{
  "model": "masked image model",
  "dataset": "photos of plants and fungi (iNaturalist)",
  "train_examples": 45211,
  "image_size": 48,
  "crop_scale_min": 1,
  "horizontal_flip": true,
  "color_jitter": 0.1,
  "method": "simmim",
  "mask_ratio": 0.75,
  "loss": "l1",
  "arch": "resnet",
  "norm": "groupnorm",
  "hidden_act": "silu",
  "weight_standardization": false,
  "depths": [2, 2, 7, 2],
  "kernel_size": 3,
  "stem": "deep",
  "avg_pool_shortcut": false,
  "widths": [48, 96, 192, 384],
  "init": "lecun_normal",
  "residual_init": "none",
  "optimizer": "adamw",
  "learning_rate": 0.002,
  "beta1": 0.8,
  "beta2": 0.98,
  "eps": 1e-06,
  "max_grad_norm": 1.0,
  "ema_decay": 0.99,
  "max_steps": 17600,
  "batch_size": 384,
  "epochs": 149.5,
  "lr_schedule": "linear",
  "final_lr_fraction": 0.01,
  "warmup_steps": 880,
  "weight_decay": 0.2
}
Rows from block 7 of a small masked image model, named by matrix and row number. Rows with one number belong to one channel. Each number is 128 + 24 x the weight over its row's rms, rounded and kept within 0 to 255. All counts start at 0.
Before each channel's rows are labels from the 100 images, of 14848, where the channel reaches its highest value: "strongest on" is what is common among them. Only what is clearly more common there than usual is listed. The data: photos of plants and fungi (iNaturalist). In brackets: how many of the 100, against the usual share in percent.
# convs0: first 3x3 conv (model.blocks.7.convs.0.weight, 192x192x3x3, each kernel summed), inputs 0-191
# convs1: second 3x3 conv (model.blocks.7.convs.1.weight, 192x192x3x3, transposed, each kernel summed), outputs 0-191

strongest on: order Caryophyllales (26 vs 7.7)
convs0.180 [144 144 173 124 116 139 157 141 139 124 123 136 131 159 151 114 112 117 115 170 130 169 129 132 128 113 142  82 114 155 141 109  97 129 157 164 125 111 114  93  83 139 111 106 136 178 146 118 169 132  97 100 155  97 109 116  92 131 152 117 134 131 166 163 119 148 136 136 117 119 125 168 134 159 179  95  95 128 113  84 146 107 172 145 122 160 125 131 166 178 137 140 132 144 104 162 158 125 156 169 119 156 126 115 174 138  91  84 199 145 124 170 105 153 155 119 146 154 136 116 108 122 142 190 149 112 128 131 124 129 154  96 160  97  91 148 122 143 159 148 109 139 105 130 151 128  95 148 123 146 128 134 120  88 135 105 118 146 136 105 103 151 119 136 142  96 149 149 105 115 169 150 176 107 160 145 146 160 132 138 128 122 127 141 163 113 151 138 114  85 135 120]
convs1.180 [110  87  97 114 117 146  97 123 125 107 112 146 113  73 172 123 125 119 143 107 123 141 111 115 124 134 109 130  82 113 117 137 106 109 107 108 109 144 134 136 112 117 160 133 120 131 163 128 119 106 127 148 121 153 109 188 161 156 132 103 130 126 101 140 122 127 151 107 138  75 156  85 143 146  70 113 150 158 135 129 100 109 111 168 109 123 180  97 109 105 121 126 103  87 134 104 116  94 131 115 192 120 126 118  99 132 143 119 115 143 137 110 113 149 138 128  90 142 118  91 154 158 142  55 128 117 108 155 105 116 141 132 129 117 166  83 158 131 100 131 160 132 137 127 124 106 103 111 164  81 108  77 124 161 103 140 112 140 112 113 118 132 128 116 133 117 126 123 109 132 104  68  96 119  94 104 131 126 126 103 127 112 151  53 101 128 146 109 123 129 117 192]

strongest on: kingdom Fungi (25 vs 3.6)
convs0.172 [138 151 171 142 138 129 122 136 130 110 111 119 153 145 104 154 152 117  87 152 128 156 155 148 124 126 140  87 117 126 126 123 129 123 163 125 140 117 125 161 125 145 139 106 154 152 134 135 171 139 100 158 152  93 130 131  95 161 169 122 159 145 103 157 140 128 141 128 143 151 120 142 131  83 120  47  98 107  69  91 105 151 172 141 120 188 137 127 163 152 129 201 129 122 157 194 154 119 157 163 145 135 133 103 130 128 106 156 171  79  85 171 115 136 119 121 147 164 138  86  90 130 126 155 140 153 119 110 124 161 154  65 161 140 115 125 130 137 138 141 119 127 118 132 119 111 159 102  97 107 123 114 106 123 128 127 129 126 111 138 126 143 100 157 153  95 126 145 139 113 117 148 172 120 111 135 129 109 136 128 136 119 152 104 123 108 116 146 108  78 135 145]
convs1.172 [131  88 148  68 112 122 105 123 135  98 132 121 108  93 136  75 142 144  91 120 146 132 122 141 128 100 113 158 113 135 101 135 123 138 122 108  94 140 143 143  85 134 119 130 102 103 132 128 105  95 122  58 124 113 108 141 120 124 129 124 105 129 141 122  99 123 137 114 130 106 108  99 139 148  91 127 128 128  78  94 113  71  84 117 122 144 139  93 112  75 120 133 132  91 111  96 134  86 130  90 141  76 101 130 124 116 139  88  48 120 116 124 131 115 111 151 104 107 119 140 164 118 126  80 114 126  96 133 115 145 108 153 107 119 134 124 122 180 113 155 141  99 102 118 126 137  82 132 115 100 131 130 116 114 120 110 118  83 102 131  94  87  90 114 150 100 110 120  68 163  99 151 107 127 127 152 100 124 130 127 128 123 138  86 138  82 107 114 119 132  87 124]

strongest on: order Caryophyllales (27 vs 7.7); family: Cactaceae (25 vs 3.2)
convs0.143 [151 141 109  86 122 141 144 168 142 109 109 143 141 182 119 137 140 122 154 135 145 173 141 106 160 102  85 136 151 129 134 144 146 129 171 134 129 112 140 116 134 134 141 105 113 104 113 126 145 160 160 116 145 126 112 136 155 156 112 132 173 126 125 140 137 146 149 128 140 122 128  76 157 178 161 154 136 118  56 150  94 146 141 134 122 130 138  56 155 153 177 114 150 170 128 148 147  86 153  95 114 168 144 176 145 161 177 148  99 144 152 163 147 167 171 140 114 101 164 121 130 126 143 182 154 160 120 120 105 128 138  98  96 144  94 149 126 133 131 112 110 157  78 107 101 130  99 125  95 140 125 132  99 125 176 135 109 128 138 136 145 141 146 124 161 129 136 127 128 163 102 153 170 149 140 147 135 109 118 116 112 132 123 131 162 138 139 139 132 148 118 160]
convs1.143 [133 108 139 112 118 131 110  98 112 115 124 100 131 127 134  76 127 134 131  63 138  91 143 125 100 164 142 165 116 114 160 130 106 123  78 108 103 132 116 123 113 114 127 145 163 125 112 155 110 133 106 128 124 126 152 187  81 112 148  77  68 137 111 109 125 107 117 159 135 126 139  92 119  95 145  89 124 149 160 112 172 113 122 124 137 148  84 121 126  87  90 107 101 129 148 117 177 122 139 152 143 131 125 108 186 117 134  87 112 146 132  94 109 108 140 114 160 143 125 128  99 103 147  72 128 137  96 139  95 133 131 131 171  91 148 132 145 151 144 137 141 145 174 151 143 153 140 143 152 165 105 124 115 133 112 154 128 126 122 111 132  90 133 153 119 101 133 101 133 100 144 116 107 118  85  93 132 119 138 116 130 103 141  36 127 132 133  79 120 106 131 122]

strongest on: class Liliopsida (25 vs 9.3)
convs0.99 [140 131 107  98 112 143 132 116 144 126 109 126 119 174 127 109 165 149 136 158 184 142 135 125 121 198 128 138 115 141 154 101 103 113 143 139 127 130 157 117 139 159 121 133 162  85 138 128 156 143 133 113 120 143 130  92 164 124 141  86 160 119  98 127 131 118 178 136 151 145 113 149 120  91 124 126 130  99 128 107 119 135 107  97  58 120 141 135 123 119 148  97  97 124 143 137 149 148 128 115 171  70 140  92  59 130 112 103 112 125  71 147 144 136 134 115  99 150 129 135  92 133 116 132 119 124 141 129  68 107 125 124 122  82 112 145 126 157 118 132 134 128 165  97 129  91  91 113  88 139 107 117 130  94 164  97 134 142 174 143 143 134 121 117 168  28 119 145 122 102 114 126 109 137 139 114 128 128 144 134 131 130 159  98 164 122 105 138 138 125 155 137]
convs1.99 [123 143 159  89 142 128 112 121 125 131 131 136 162  89  83  92 108 162 112  43 106 105 125 141 131  86 127 122 122 137 151 156 130 134 115 117 141 145 112 146  83 148  95  95 148  94 142 148 124 131 132 130 113 120 129 129  88 143 138  93  81 149 122 117 122 142 110 156 127 113 129  92 152 123 140 137 116 141 169  93 131 145 155 148 106 170 149 149 124  97  93 148 146 141 168 108  84 121 132 107 108 124 110 137 113 107 100  86 101 130 145 132 115  98 114 117 150 132 107  92 141 106 115  67 125 112  78 124  91  81 131  95 143  95  84  86 123  97  90 110  80 119  97  98 123 121 169 122 123 138 118 123 124 101 138 123 134 111 126 133 152 118 104  96 110 133 122  92 133 134  95 143 119  79 142 118 137 119 107 124 137 128 102  77 103  71 111 100  99 142 124 109]

strongest on: class Liliopsida (25 vs 9.3)
convs0.173 [116 162 159 170 134 149 129 131 165 116 148 120 123 130 140 128 124 128  84 126 175 141 156 139 102  67 118 130 111 130 163 133 101 129  86 138 123 125 118 143 102 177 113 108 158 125  90 167 158 128 150 138 136  76 132  91 148 164 140 132 148 108 137 110 115 150 159 172 157 149 149 149 147 122 152 127 112 121  69 120 130 148 100 173  75 129 145 149 146 144 123 133 130 158 103 133 128 145 121 135 135 152 147 103 131  93 132 165 172 101 104 144  99  93  95  99 162 149  55 114 115 124 122 113 131 126 170 122 141 125 119 112 157 150 142 105 143 114 153 179  78 139  96 117 127 145 104 132 149 146 124  93  92  97 131 123 128 118 143 132 102 132 123 169 113 142 128 121 147 156 129 131 116 156 151 112 141 132 109 130 126 130  50 168 143 113 113 117 101  94 124 141]
convs1.173 [128 138 108 151 110 107 184 129 162 108 102 153 116  99 100 121 128 137  98 130  43 126  94 137 136 112 130 135 118 135 154  90 115 142 152 118 159 115 136 112 190 124 138 113 132 143 124 110 115 133  96  80 107 124 131 119 114 136 110 102 119 115 144 107  79 138 121 141 111 115  95 136 112 110 134 122 115 125  94  92  98 105 124  82  65 127 138  95 125 120 143 123 127 121  93 100 102 131 108 176 118  84  89 112 134 100  97 157 141  86  92 107 151 126 120 125  59  77  87 139 111 132 117 141  87 133 161 110 180 162 134 130  95 182 126 149 104 144 180 101 140 113 107 149 122 133  98 102  90 121 126 115 138  94 102 114 134 167 127 130 117 134 117 167 119 130 108 132  89 128 123 125 144 130  93 113 111  95 125 134 110 127 114 116 152 143 118 121 122 140 134 116]

strongest on: order Asparagales (35 vs 4.4); family: Asparagaceae (35 vs 2.5); text has "yucca" (29 vs 1)
convs0.117 [137 145 140 147 142  97 124 149 115 122 127 122 139 145 146  62 138  98 189 106 144 115 149 140 113 126  87 145 129 104 128 145 123 172 108 152 108 138 132 120 117 142 123 116 122 135 142 117 143 124 130 110 134 155 147 111 255 135 124 111 114  70  53 134 119 150 152  93 135 147 140 134 147  87 116 123 137 116 121  35 120 116  93 128  83 124  84 120 113 112 131 116 104 126 147 114 109 146 112  97 139 161 125 121 109 120 112 164  99  77 109 135 124  92 103 127 146 145 127 134 109 126 137 140 122 112 167 144 123 141 125  88 161 132 145 131 121 107 121 128 119 128 104 113 115  91 150 135 137 156 133 144 141 159 128 122 129 117 173 122 155 131 162 151 136 166 146  98 102 148 124 110  95 152 136 133 141 129 156 145 141 135  87 126 115 148 143 146 106 127 139 151]
convs1.117 [125  99  56 153 131  96 157 117  91 103 115 123 127  76 146 152 115 118 137  93  66 105 129 110 128 113 103  90 130 116 177  93 114 133 128 134 156 164 100 105 186 104 118 143 121 174 190  99  90 136 139 144 125 166 129 129 128 114 122 101 142  97 118 129 131 126 123 158 126 141 149 104 145 147 120 127 141 156 154  73 142 133 108 170  94 161 101 116 108 124 112 144 111 107 151 115  95 110 136  94 122 101 112 142  98 132 153 138  68 125 114 110 133 133 115 130 102 126 114 137 112 142 122 117 122 133 129 134 143 136 114  96 130 173  99 123 162 154 100 112 177 152 126  86 119 107 169 131 101 129 102 118 164 128 122 126 135 114 122 129 129 157 108 148 101 153 122 119 116 150 127 107 146 133 141 129 121 110 125 158 138  99  92  55 115  93 134  87 112 165 139  99]

strongest on: kingdom Fungi (34 vs 3.6)
convs0.160 [108 133 134 116  94 153 124 139 122 124 147 134 110 125  80 111 130 100 127 102  95 108 138 150 137  99 128 106 106  95 112 146 116 120 129 149  97 123 136 127 173 106 187 133 102 150 128 117 113 103 144 106 141 118 151 137 183 128 104 144 155 113 152 137 137 152 140 164 130 153 113  41 123 110 157 117 111 156 146 107 133  94 162 150 132 122 123  79 131 108 149 101  90 173 138 138 114 125  92 119 107  84 108 111 138 140 122 113 151  96 134 142  97 135 142 114 137 146  87 107 125 158 132 157 102 117 148 129 106  98 116 107  87 147 152 109 134 146 121  94 124  91 115 148 157 150  82 150 146  86 145 119 122 107  95 130 135 143 117 140 116 151 168 100 170 139 143 139 143 135 129 144 129 143  81 126 157 149 150 142 108 129 131  67 118 225  85 136 132 124 118 114]
convs1.160 [139 147 101 172 151 130 148 131 133 122 116 125 121 142 179 166  99 105 132  89 119 140 114 122 122 136 107 133 111 105 135 117 132 130 125 145 126  95 135 126 157 122 146 138 122 164 134 136 127 116  94  91  95 112  98  67 128 138  97 127 112 119 109 101 199 110 132 119 104 111 118 142 117 103 118 132 154  96  94 101 115 203 117  70 106  95 114 200 114 127 144 205 116  92 129  97 148 159 138 121 136 146 120 124 111 122 132 217 120 127 134 121 134 124 128 124 152 114 124 131 122 131 140 179 137 128 196 120 179 130 117 131 119 200 131 150 143 122 132 135 159  98 125 131 126 104 134 153 108 141 122 132 148 120 126 104 151 114 123 117 145 123  98 125 133 154 122 134  96 121 100 142 152 133 107 103 107 110 121 163 136 126 173 106 111 120 100 126 123 153 123 119]

strongest on: class Liliopsida (29 vs 9.3)
convs0.108 [144 104 121 105 147 142 100 133 168 128 120 109 121 148 117 114 135 129  89  60 127 107 132 149 124 115 149 132 133 132 132 113 141 129 128 132 123 111 137 142  97 149  97 131 138 109 125 156 113 135 136  93 144 128 142 139 137 131 151 155 161  80 114 136 144 146 157 129 127 126 153 105 188 108 159 187 134 131  57  60 133  73  68 163 112 147 143 144 149 126 173 128 102 128 148 141 125 120 113  97 116 181 154 132 116 110 148 132 147  86 143 117 135 117 107 120 150 111  88 133  82 113 131 167 107 113 123 129 193 147 122 101 158 124 156 119 114 128 138 107  89 147  91 115 125 144 129 134 132 105 132 125 125 125 121 119 141 113 154 114  96 161 151  75 125 138  95 120 137 104 122  87  57 140 126 146  99 159 147 118 125 123 104  95 137  99 112  79 115 117 118 140]
convs1.108 [122 114  97 146 126 121 146 119 115 136 112 142  88 113  67 144 130 143  95 116  87 101 127 133  93 146 120  70 132 122 112 101 104 130 131 108 132  86 141 112 150 125 103 149 120 158 107 116 114 120  92  99 150  93 140  77 114 117 102  88  97  64 143 132 166 126 113 138 123 120 131 128 123  99 136 165  80 111  62  16  85 170 122  72  91 103 100 174 116  98 114 171  90  98  97 125 127 136 137 114 115 105 119 128 121 134 135 100 111 133 115 134 113 149 113 119 112 122  88 160 124 140 114 120 116 112 120 108 118 156 125 104 133 130 117 124 127 100 125 144 149 139  76 105 125 137 141 152 125 118 134 138 122 116 129 121 128  92 123 135  87 162 130 141 135 117 118 117 118 136 112 134 109 101  87 105 123 125 172 124 136 115 115 100 128 105 106 113 154 121 114 128]

strongest on: order Caryophyllales (26 vs 7.7)
convs0.106 [149 150 123 102 118 150 131 178 150 115 128 148 143 189 107 143 150 123 141 120 136 182 146 116 154 100  87 135 140 137 121 130 153 130 177 139 125 100 124 116 151 123 124 105 101  96 103 123 131 160 151 115 145 140 112 156 158 170  95 146 192 101 123 146 136 144 145 135 140 129 128  71 162 162 159 137 133 119  58 145  91 144 149 131 121 149 126  65 164 143 185 109 141 166 136 143 141 105 164  97 121 176 133 163 149 145 172 162  97 137 160 160 151 184 165 135 127 105 149 134 120 126 141 179 164 151 110 121 133 125 140  96 101 166 105 152 129 136 133 115 115 152  92 109 113 124 106 139 105 121 135 130  96 127 154 131 117 128 139 140 151 144 149 135 147 117 140 124 124 162  96 148 159 149 131 137 125 100 100 116 114 123 143 133 151 137 137 123 118 130 117 170]
convs1.106 [147 116 115 105 115 131 113 109 120 120 115  98 118 133 140  55 124 130 151  78 136  83 149 121  96 165 131 157 122 120 159 132 104 123  87 114  74 130 117 123 102 115 127 142 172 106 111 149 119 134 117 117 120 126 165 175  87 111 127  86  60 155 122 113 138 115 120 146 140 121 155 119 120  89 120 113 146 160 142 131 181 128 124 112 141 132 100 106 129 114 113 105 115 122 131 116 168 147 150 176 142 143 132 100 180 133 132  95 104 139 129 104 123 108 136 111 147 124 117 117 111  85 146  68 139 145  98 154 102 163 127 109 157 100 156 119 137 147 135 128 161 141 174 152 145 168 130 139 148 161 119 136 102 110 107 149 134 136 136  97 132 103 138 169 121  85 123 119 149  98 152 126  84 134  78 104 142 124 139 107 110 121 122  57 116 132 143  82 126  97 134 117]

strongest on: order Asterales (30 vs 11.3); family: Asteraceae (30 vs 11)
convs0.43 [150 167 145 119 136 119 124 127 124 127  94 141 113 112  86 114  75 116  69 125 140 135 146 124  95  93 100 100 116 119 127 100 108 148 133 109 104 115 130 111 126 134  70 119 119 149 101 151 122 156 136 162 132 122 126 156 159 138 115 139 111 145 103 143 111 147 130 118 138 147  99 109 180 102 154 102 112 131 157 185 115 144 162 136 128 105 136  90 168 101 136 171 153 163 115 141 123 134 133 142 123 203 134 161 126 101 162 150 118 134 141 130 134 145 133 124 118 135 116 123 132 106 130 140 120  99 127 111 140 128 126  83 146 106 123  84 131  86 106 122  62 137 108 164 142 124 118 134 170  81 140 133 134 128  94 120 138  94 103 133 134 132 127 118 122  62  95  82 123 145  89 140 166 144  85 100 139 154 130  87 129 164 117 179  88 105 127 123 156 137 103 142]
convs1.43 [119 133 134  96 105 113 148 140 122 138 144 144 112 119  75 128 156 154  72 100 124 116  82 128 128  80 176 158 140 139 124 140 148 101 117 137 126 115  93 115 129 119 127 110 108 103 105 152  98 125  82 137 139 114 126 118  88 141 129 159  95 123 138 138 140 111 118 116 124 131  78 143 170 127 121 133  41 126  94 137  84 105 101 109 146 136 135 174 143 131 134 179 135 113  68  81 151 108 177 128 126  92 178 117  92 127  94 108 116 124 110 159 109 128  91 119  85  99 107  82  98 137 126 144 132 113 142 121 159 107 117 123 108 145 110 135 113 117 163 127  94 119  99 146 105 141 130 134  92 117 134 132 119  70 164 183 141 122 112 133 110 146 122 135  96  98 125 142 146 108 153 135 136 111 117 135 146 152 157 139 141 112 136 138 153 116 135 132 121 140  85 103]