From a checkpoint of a small masked image model.
Model: 48-pixel images, arch resnet, norm groupnorm, activation silu, depths [2, 2, 7, 2].
Training: adamw at rate 0.002, batches of 384.
Data: trained on photos of plants and fungi (iNaturalist), 45211 training examples, 149.5 epochs.
Rows from block 8 of a small masked image model, named by matrix and row number. Rows with one number belong to one channel. Each number is 128 + 32 x the weight over its row's rms, rounded and kept within 0 to 255. All counts start at 0.
After each channel's rows are labels from the 100 images, of 14848, where the channel reaches its highest value: "strongest on" is what is common among them. Only what is clearly more common there than usual is listed. The data: photos of plants and fungi (iNaturalist).
# convs0: first 3x3 conv (model.blocks.8.convs.0.weight, 192x192x3x3, each kernel summed), inputs 64-127
# convs1: second 3x3 conv (model.blocks.8.convs.1.weight, 192x192x3x3, transposed, each kernel summed), outputs 64-127

convs0.3 [127 132 135 144 131 124 121 155  85 163 109  93 114 112  92  94 114 103 101 168 157 184 108 103 205 193 125  93  87 173  49 126 150 103 152 156 130 159 134  93 172 159 101 103 161 131 112 196  54  90 135 163  79 101 173 157 106 156 136 151 189 165 141 131]
convs1.3 [136 131  81 141 145  84 157 112 114 147 114  93 166  91 141 125 128  78 121 127 106 132 153 167 103  90 126 135 119 131 188 146 166 135 125  60 126 113 127  95  47 108 128 118 136 147 131 128 171 148 127 110 115 164 149 143 132 184 163 118 126 109 139 109]
strongest on: family: Asteraceae

convs0.68 [147 132 111 134 131 152 114  33 183 138 176 124  74 147  81 174  92 131 158 104 137  87  72  98 138  87 105 137 148 178  67  87 166 140 112 129  92 142 165 193 134 127 146 134 160 134 111 139 138 141 137 102 116 117 106 112 175  98 145 103 136 109 118 121]
convs1.68 [145 129 105 120 104 152 144  82 123 152 115 127 158 110 124 138 139  34 121  98 134 115 138 121 143  37  84 138 126  28 205 177 138 139  85  85 155  53 109 129 109 133 169 110  85 131 108 110 107 139 139 140 165  90 123 110 124 166 114 112 142 148 138 148]
strongest on: order Lamiales

convs0.11 [145 126 166 143 163 125 150 133 119 148 139  65 118 134 100 123 129 104 127 181 162 169 118 121 199 149 154 123 140 196  74 125 142 104 156 142 108 164 134  84 158 180 104 114 146 151 117 195  82 140 137 168  69 119 156 118 112 165 143 171 125 170 126 112]
convs1.11 [143 132  78 143 103  92 142 122  90 144  83  49 156 120 101 128 140  86 106 117 123 105 122 131 110 109 111 114 121  72 216 111 176 150 137  58 138 123 118 126  84  88 139 134 117 135 133 149 171 151 119  99 151 171 160 114 112 183 155 123 135 118 138 149]
strongest on: order Asterales; family: Asteraceae

convs0.27 [115 119 128 152 116 138 133 143 105 172 130 118  87 132  98  96 131 119 100 170 179 181 102  88 214 199 132 108 108 211  48 145 131 124 141 145 106 166 142  89 186 150 117  93 142 144 128 179  86 133 134 138  71  92 130 161 117 147 144 155 158 172 118 129]
convs1.27 [134 132 114 143 133  74 185 126 112  90  91  85 161 154 145 144 157  75 125 127 123 120 145 136 121 111 149 126 158  71 225 105 196 132 132  74 151 126 139  78  73 122 133 117 138 142 141 146 147 148 148 111 156 195 154 103 113 171 150  96 136 132 129 161]
strongest on: kingdom Fungi

convs0.4 [118 127 127  95 117 102 158  48 178 137 171 114  80 178 110  95 186 115 159 190 114 169  99 139 151 173 140 113 137 146  52 136 120  87 136 122 119 205 124 130 113 133 119 100  96 100 130 166 139 123 110 138 208 116 119  87 117 116 125 114  98 116 138 109]
convs1.4 [109  94 128 151  78 140  94 165  96 146  77  67  93 144 196 147 108 121  83 120 147 111 137 124 139  94 101  77  70 119 124 148 215 152 158  93 152 130 169 121 135 180 144 140 111 137 147 122 106 168 167 104 131 158 172 185 173 207 116 164 148 128 144 132]
strongest on: order Asterales; family: Asteraceae

convs0.86 [111 129 150 135 125 135 143 136 124 128 130 166 119 170 127 153 137 138 127 125 158 165  80 121 152 147 184  55 106 152 167 151 119 112 106 111 114  96 140 170  91 173 115  86  37  74 132 153 137 184 192 117 131 111 148 130 106 140 166 121 106 141 126 118]
convs1.86 [ 64 115 155 102  95 130 151 155 119 137 128 104 115 135 108  38 135 108 110 131 119 123 138 109 104 166 119  16 151  97 148 148 118 132 139  88 159 107 111 125  82 145 108  91 129  71 107 128 118 141  86 128 134  61 104 148 157 187 140 106 118 142 116 138]
strongest on: order Asterales; family: Asteraceae