Rows from block 6 of a small masked image model, named by matrix and row number. Rows with one number belong to one channel. Each number is 128 + 32 x the weight over its row's rms, rounded and kept within 0 to 255. All counts start at 0. Numbers have three digits each.
After each channel's rows are labels from the 100 images, of 14848, where the channel reaches its highest value: "top examples" is what is common among them. Only what is clearly more common there than usual is listed. The data: photos of plants and fungi (iNaturalist). In brackets: how many of the 100, against the usual share in percent.
# convs0: first 3x3 conv (model.blocks.6.convs.0.weight, 192x192x3x3, each kernel summed), inputs 117-155
# convs1: second 3x3 conv (model.blocks.6.convs.1.weight, 192x192x3x3, transposed, each kernel summed), outputs 117-155

convs0.124:145098144113160148152099128137114080148154127149089092166082160149110215111104136168131116092021059105132148130088168
convs1.124:146136125106072126150163121196082172129130151239126134132115119095133212124107115131100140139115078156175168076097148
top examples: order Caryophyllales (26 vs 7.7); class Liliopsida (26 vs 9.3)

convs0.63:050138121053158133113144114131148127185121124164114153127115121145150113135108089120122117130106120154128120094138137
convs1.63:078116177116125125029112154042115116101147164040178110110080129124117127109176135151122116128099133138106077188108133
top examples: order Caryophyllales (28 vs 7.7)

convs0.79:133083151118136126078106101116139162139129138119138130128072146166151106105054072107131159105120083094092119079133138
convs1.79:159125166116084133113151148118085099115133155098141124144140118164106133151083121137114088190162178104119158173142096
top examples: class Liliopsida (27 vs 9.3)

convs0.38:133104151173156125177120147157112069094139158140066094159128167171150157108119122101150143085053090112178149128157146
convs1.38:161143154124074127209131136184141136104127145230119117092137105071156191145125126135153147134113113156091166074162183
top examples: order Caryophyllales (35 vs 7.7); family: Cactaceae (33 vs 3.2)

convs0.26:179123171216141162062161105137151087102154129099063154157136129160125097093172171136106159128172109140156135111141056
convs1.26:142140151149080126108134174102137075090146204114155125084126124109110138088144054088094134156083149121093083087129091
top examples: class Liliopsida (25 vs 9.3)

convs0.9:144110134115155179066151126154151072141144126062098103156116167183102103102164146188174141160157088105132168177129055
convs1.9:162139160140068094118168147136144101089143179146131103068146101109094134127184086098100144121097129151144102071128093
top examples: order Caryophyllales (25 vs 7.7)

convs0.99:115084134155145116137134115139127145137105128071123193121147143138107116113060123147148130114155111149140063160152180
convs1.99:117112125156167148108132120131139151120130110104154121138124135122175101124069148175126078155133154111135119106125133
top examples: kingdom Fungi (26 vs 3.6)

convs0.44:111122141080142145125136105170156128169148141096161125145141161139144146082146145173165138127092053087142165202130099
convs1.44:159135175104119101117163148137150127096127192105137129081164118127085158083142094123149139152074138158155106094149089
top examples: order Caryophyllales (31 vs 7.7); family: Cactaceae (27 vs 3.2)

convs0.135:114073125231133142121119125163157125080108118079130102103135114113088151112131143106155145088195078111114060040146121
convs1.135:246097134162144132166088107151139107107122128173126145119150150107120080126126142150114111147173118125129110095094126
top examples: order Fagales (28 vs 2.9)

convs0.84:156134151205126141111166118117133139119127107091120129144132113140137176088122133050097145098230138133134071074175135
convs1.84:152109167124183153101146114121156119101135159192122217174103113186059095176087115096109116133118140141141123120170089
top examples: order Caryophyllales (25 vs 7.7)

convs0.139:102087131165165142117135111091139167111141094090152161154119133135092060136081133087135071151182121127119092060114130
convs1.139:169116142155150157133168138164153131121141176178141138104153134152095123131105165129140108100135113121129123125146091
top examples: order Pinales (31 vs 2.8); class Pinopsida (31 vs 2.8)

convs0.94:062145170037163093184104103157135079121158192132122119139155121122118150112157159135168192107150106124130125099146164
convs1.94:122141151093126127116119125178114153112124154181094145108162153160127159105168103127124138106086121113123174073149138
top examples: order Caryophyllales (35 vs 7.7); family: Cactaceae (29 vs 3.2)

convs0.43:118101148072138135152143135110144108103118118154106108143149118141123142138088136095138160117073103149123166089170117
convs1.43:136136137130099128166163147162114119126131147195103077070115082087125191131154114090132178145091104143100094110151123
top examples: class Liliopsida (25 vs 9.3)

convs0.27:141115172129164147135092109146138060128125124165111118172151152137090203118113118145094139114067132137093132128070186
convs1.27:114144145087072134168150139189114144128126116197111098114105155061125160119120059124133195158100125130120144049097191
top examples: order Asparagales (39 vs 4.4); family: Asparagaceae (39 vs 2.5); text has "yucca" (32 vs 1)

convs0.53:132082081156152144083108154141137115121120135102108083120097197127120144100032100106154140065104119122131107124144103
convs1.53:115163160120169135075100106091114151139144204142151192133142126132107105113123087126122149148110125146115160028145148
top examples: order Caryophyllales (25 vs 7.7)

convs0.34:128125124071165144098133130102154149170120085154089094120127097110140199117084163177097125118122107152129136255117149
convs1.34:159147114066136108098157160157122183149127081137110187109120101141099153127058137096119120133087085143149103152107138
top examples: order Caryophyllales (34 vs 7.7); family: Cactaceae (27 vs 3.2)

convs0.71:143082118071114115142127113070094147079121121186150135105115144138107211113150120177141143111177092128137140134099144
convs1.71:145140171091140149124159128179119173135148223188126149142132135153096182135126111092103154136135117137145218071108177
top examples: order Caryophyllales (56 vs 7.7); family: Cactaceae (54 vs 3.2); text has "cactus" (40 vs 2)

convs0.2:150124161096184157058159162147143114126133140100081165152109157177163101136046173092120184098120064119160137146152048
convs1.2:163147176112124133142156119101116078135119157101113139112124115107135138152127065086144176164094159129113118094122096
top examples: class Liliopsida (26 vs 9.3)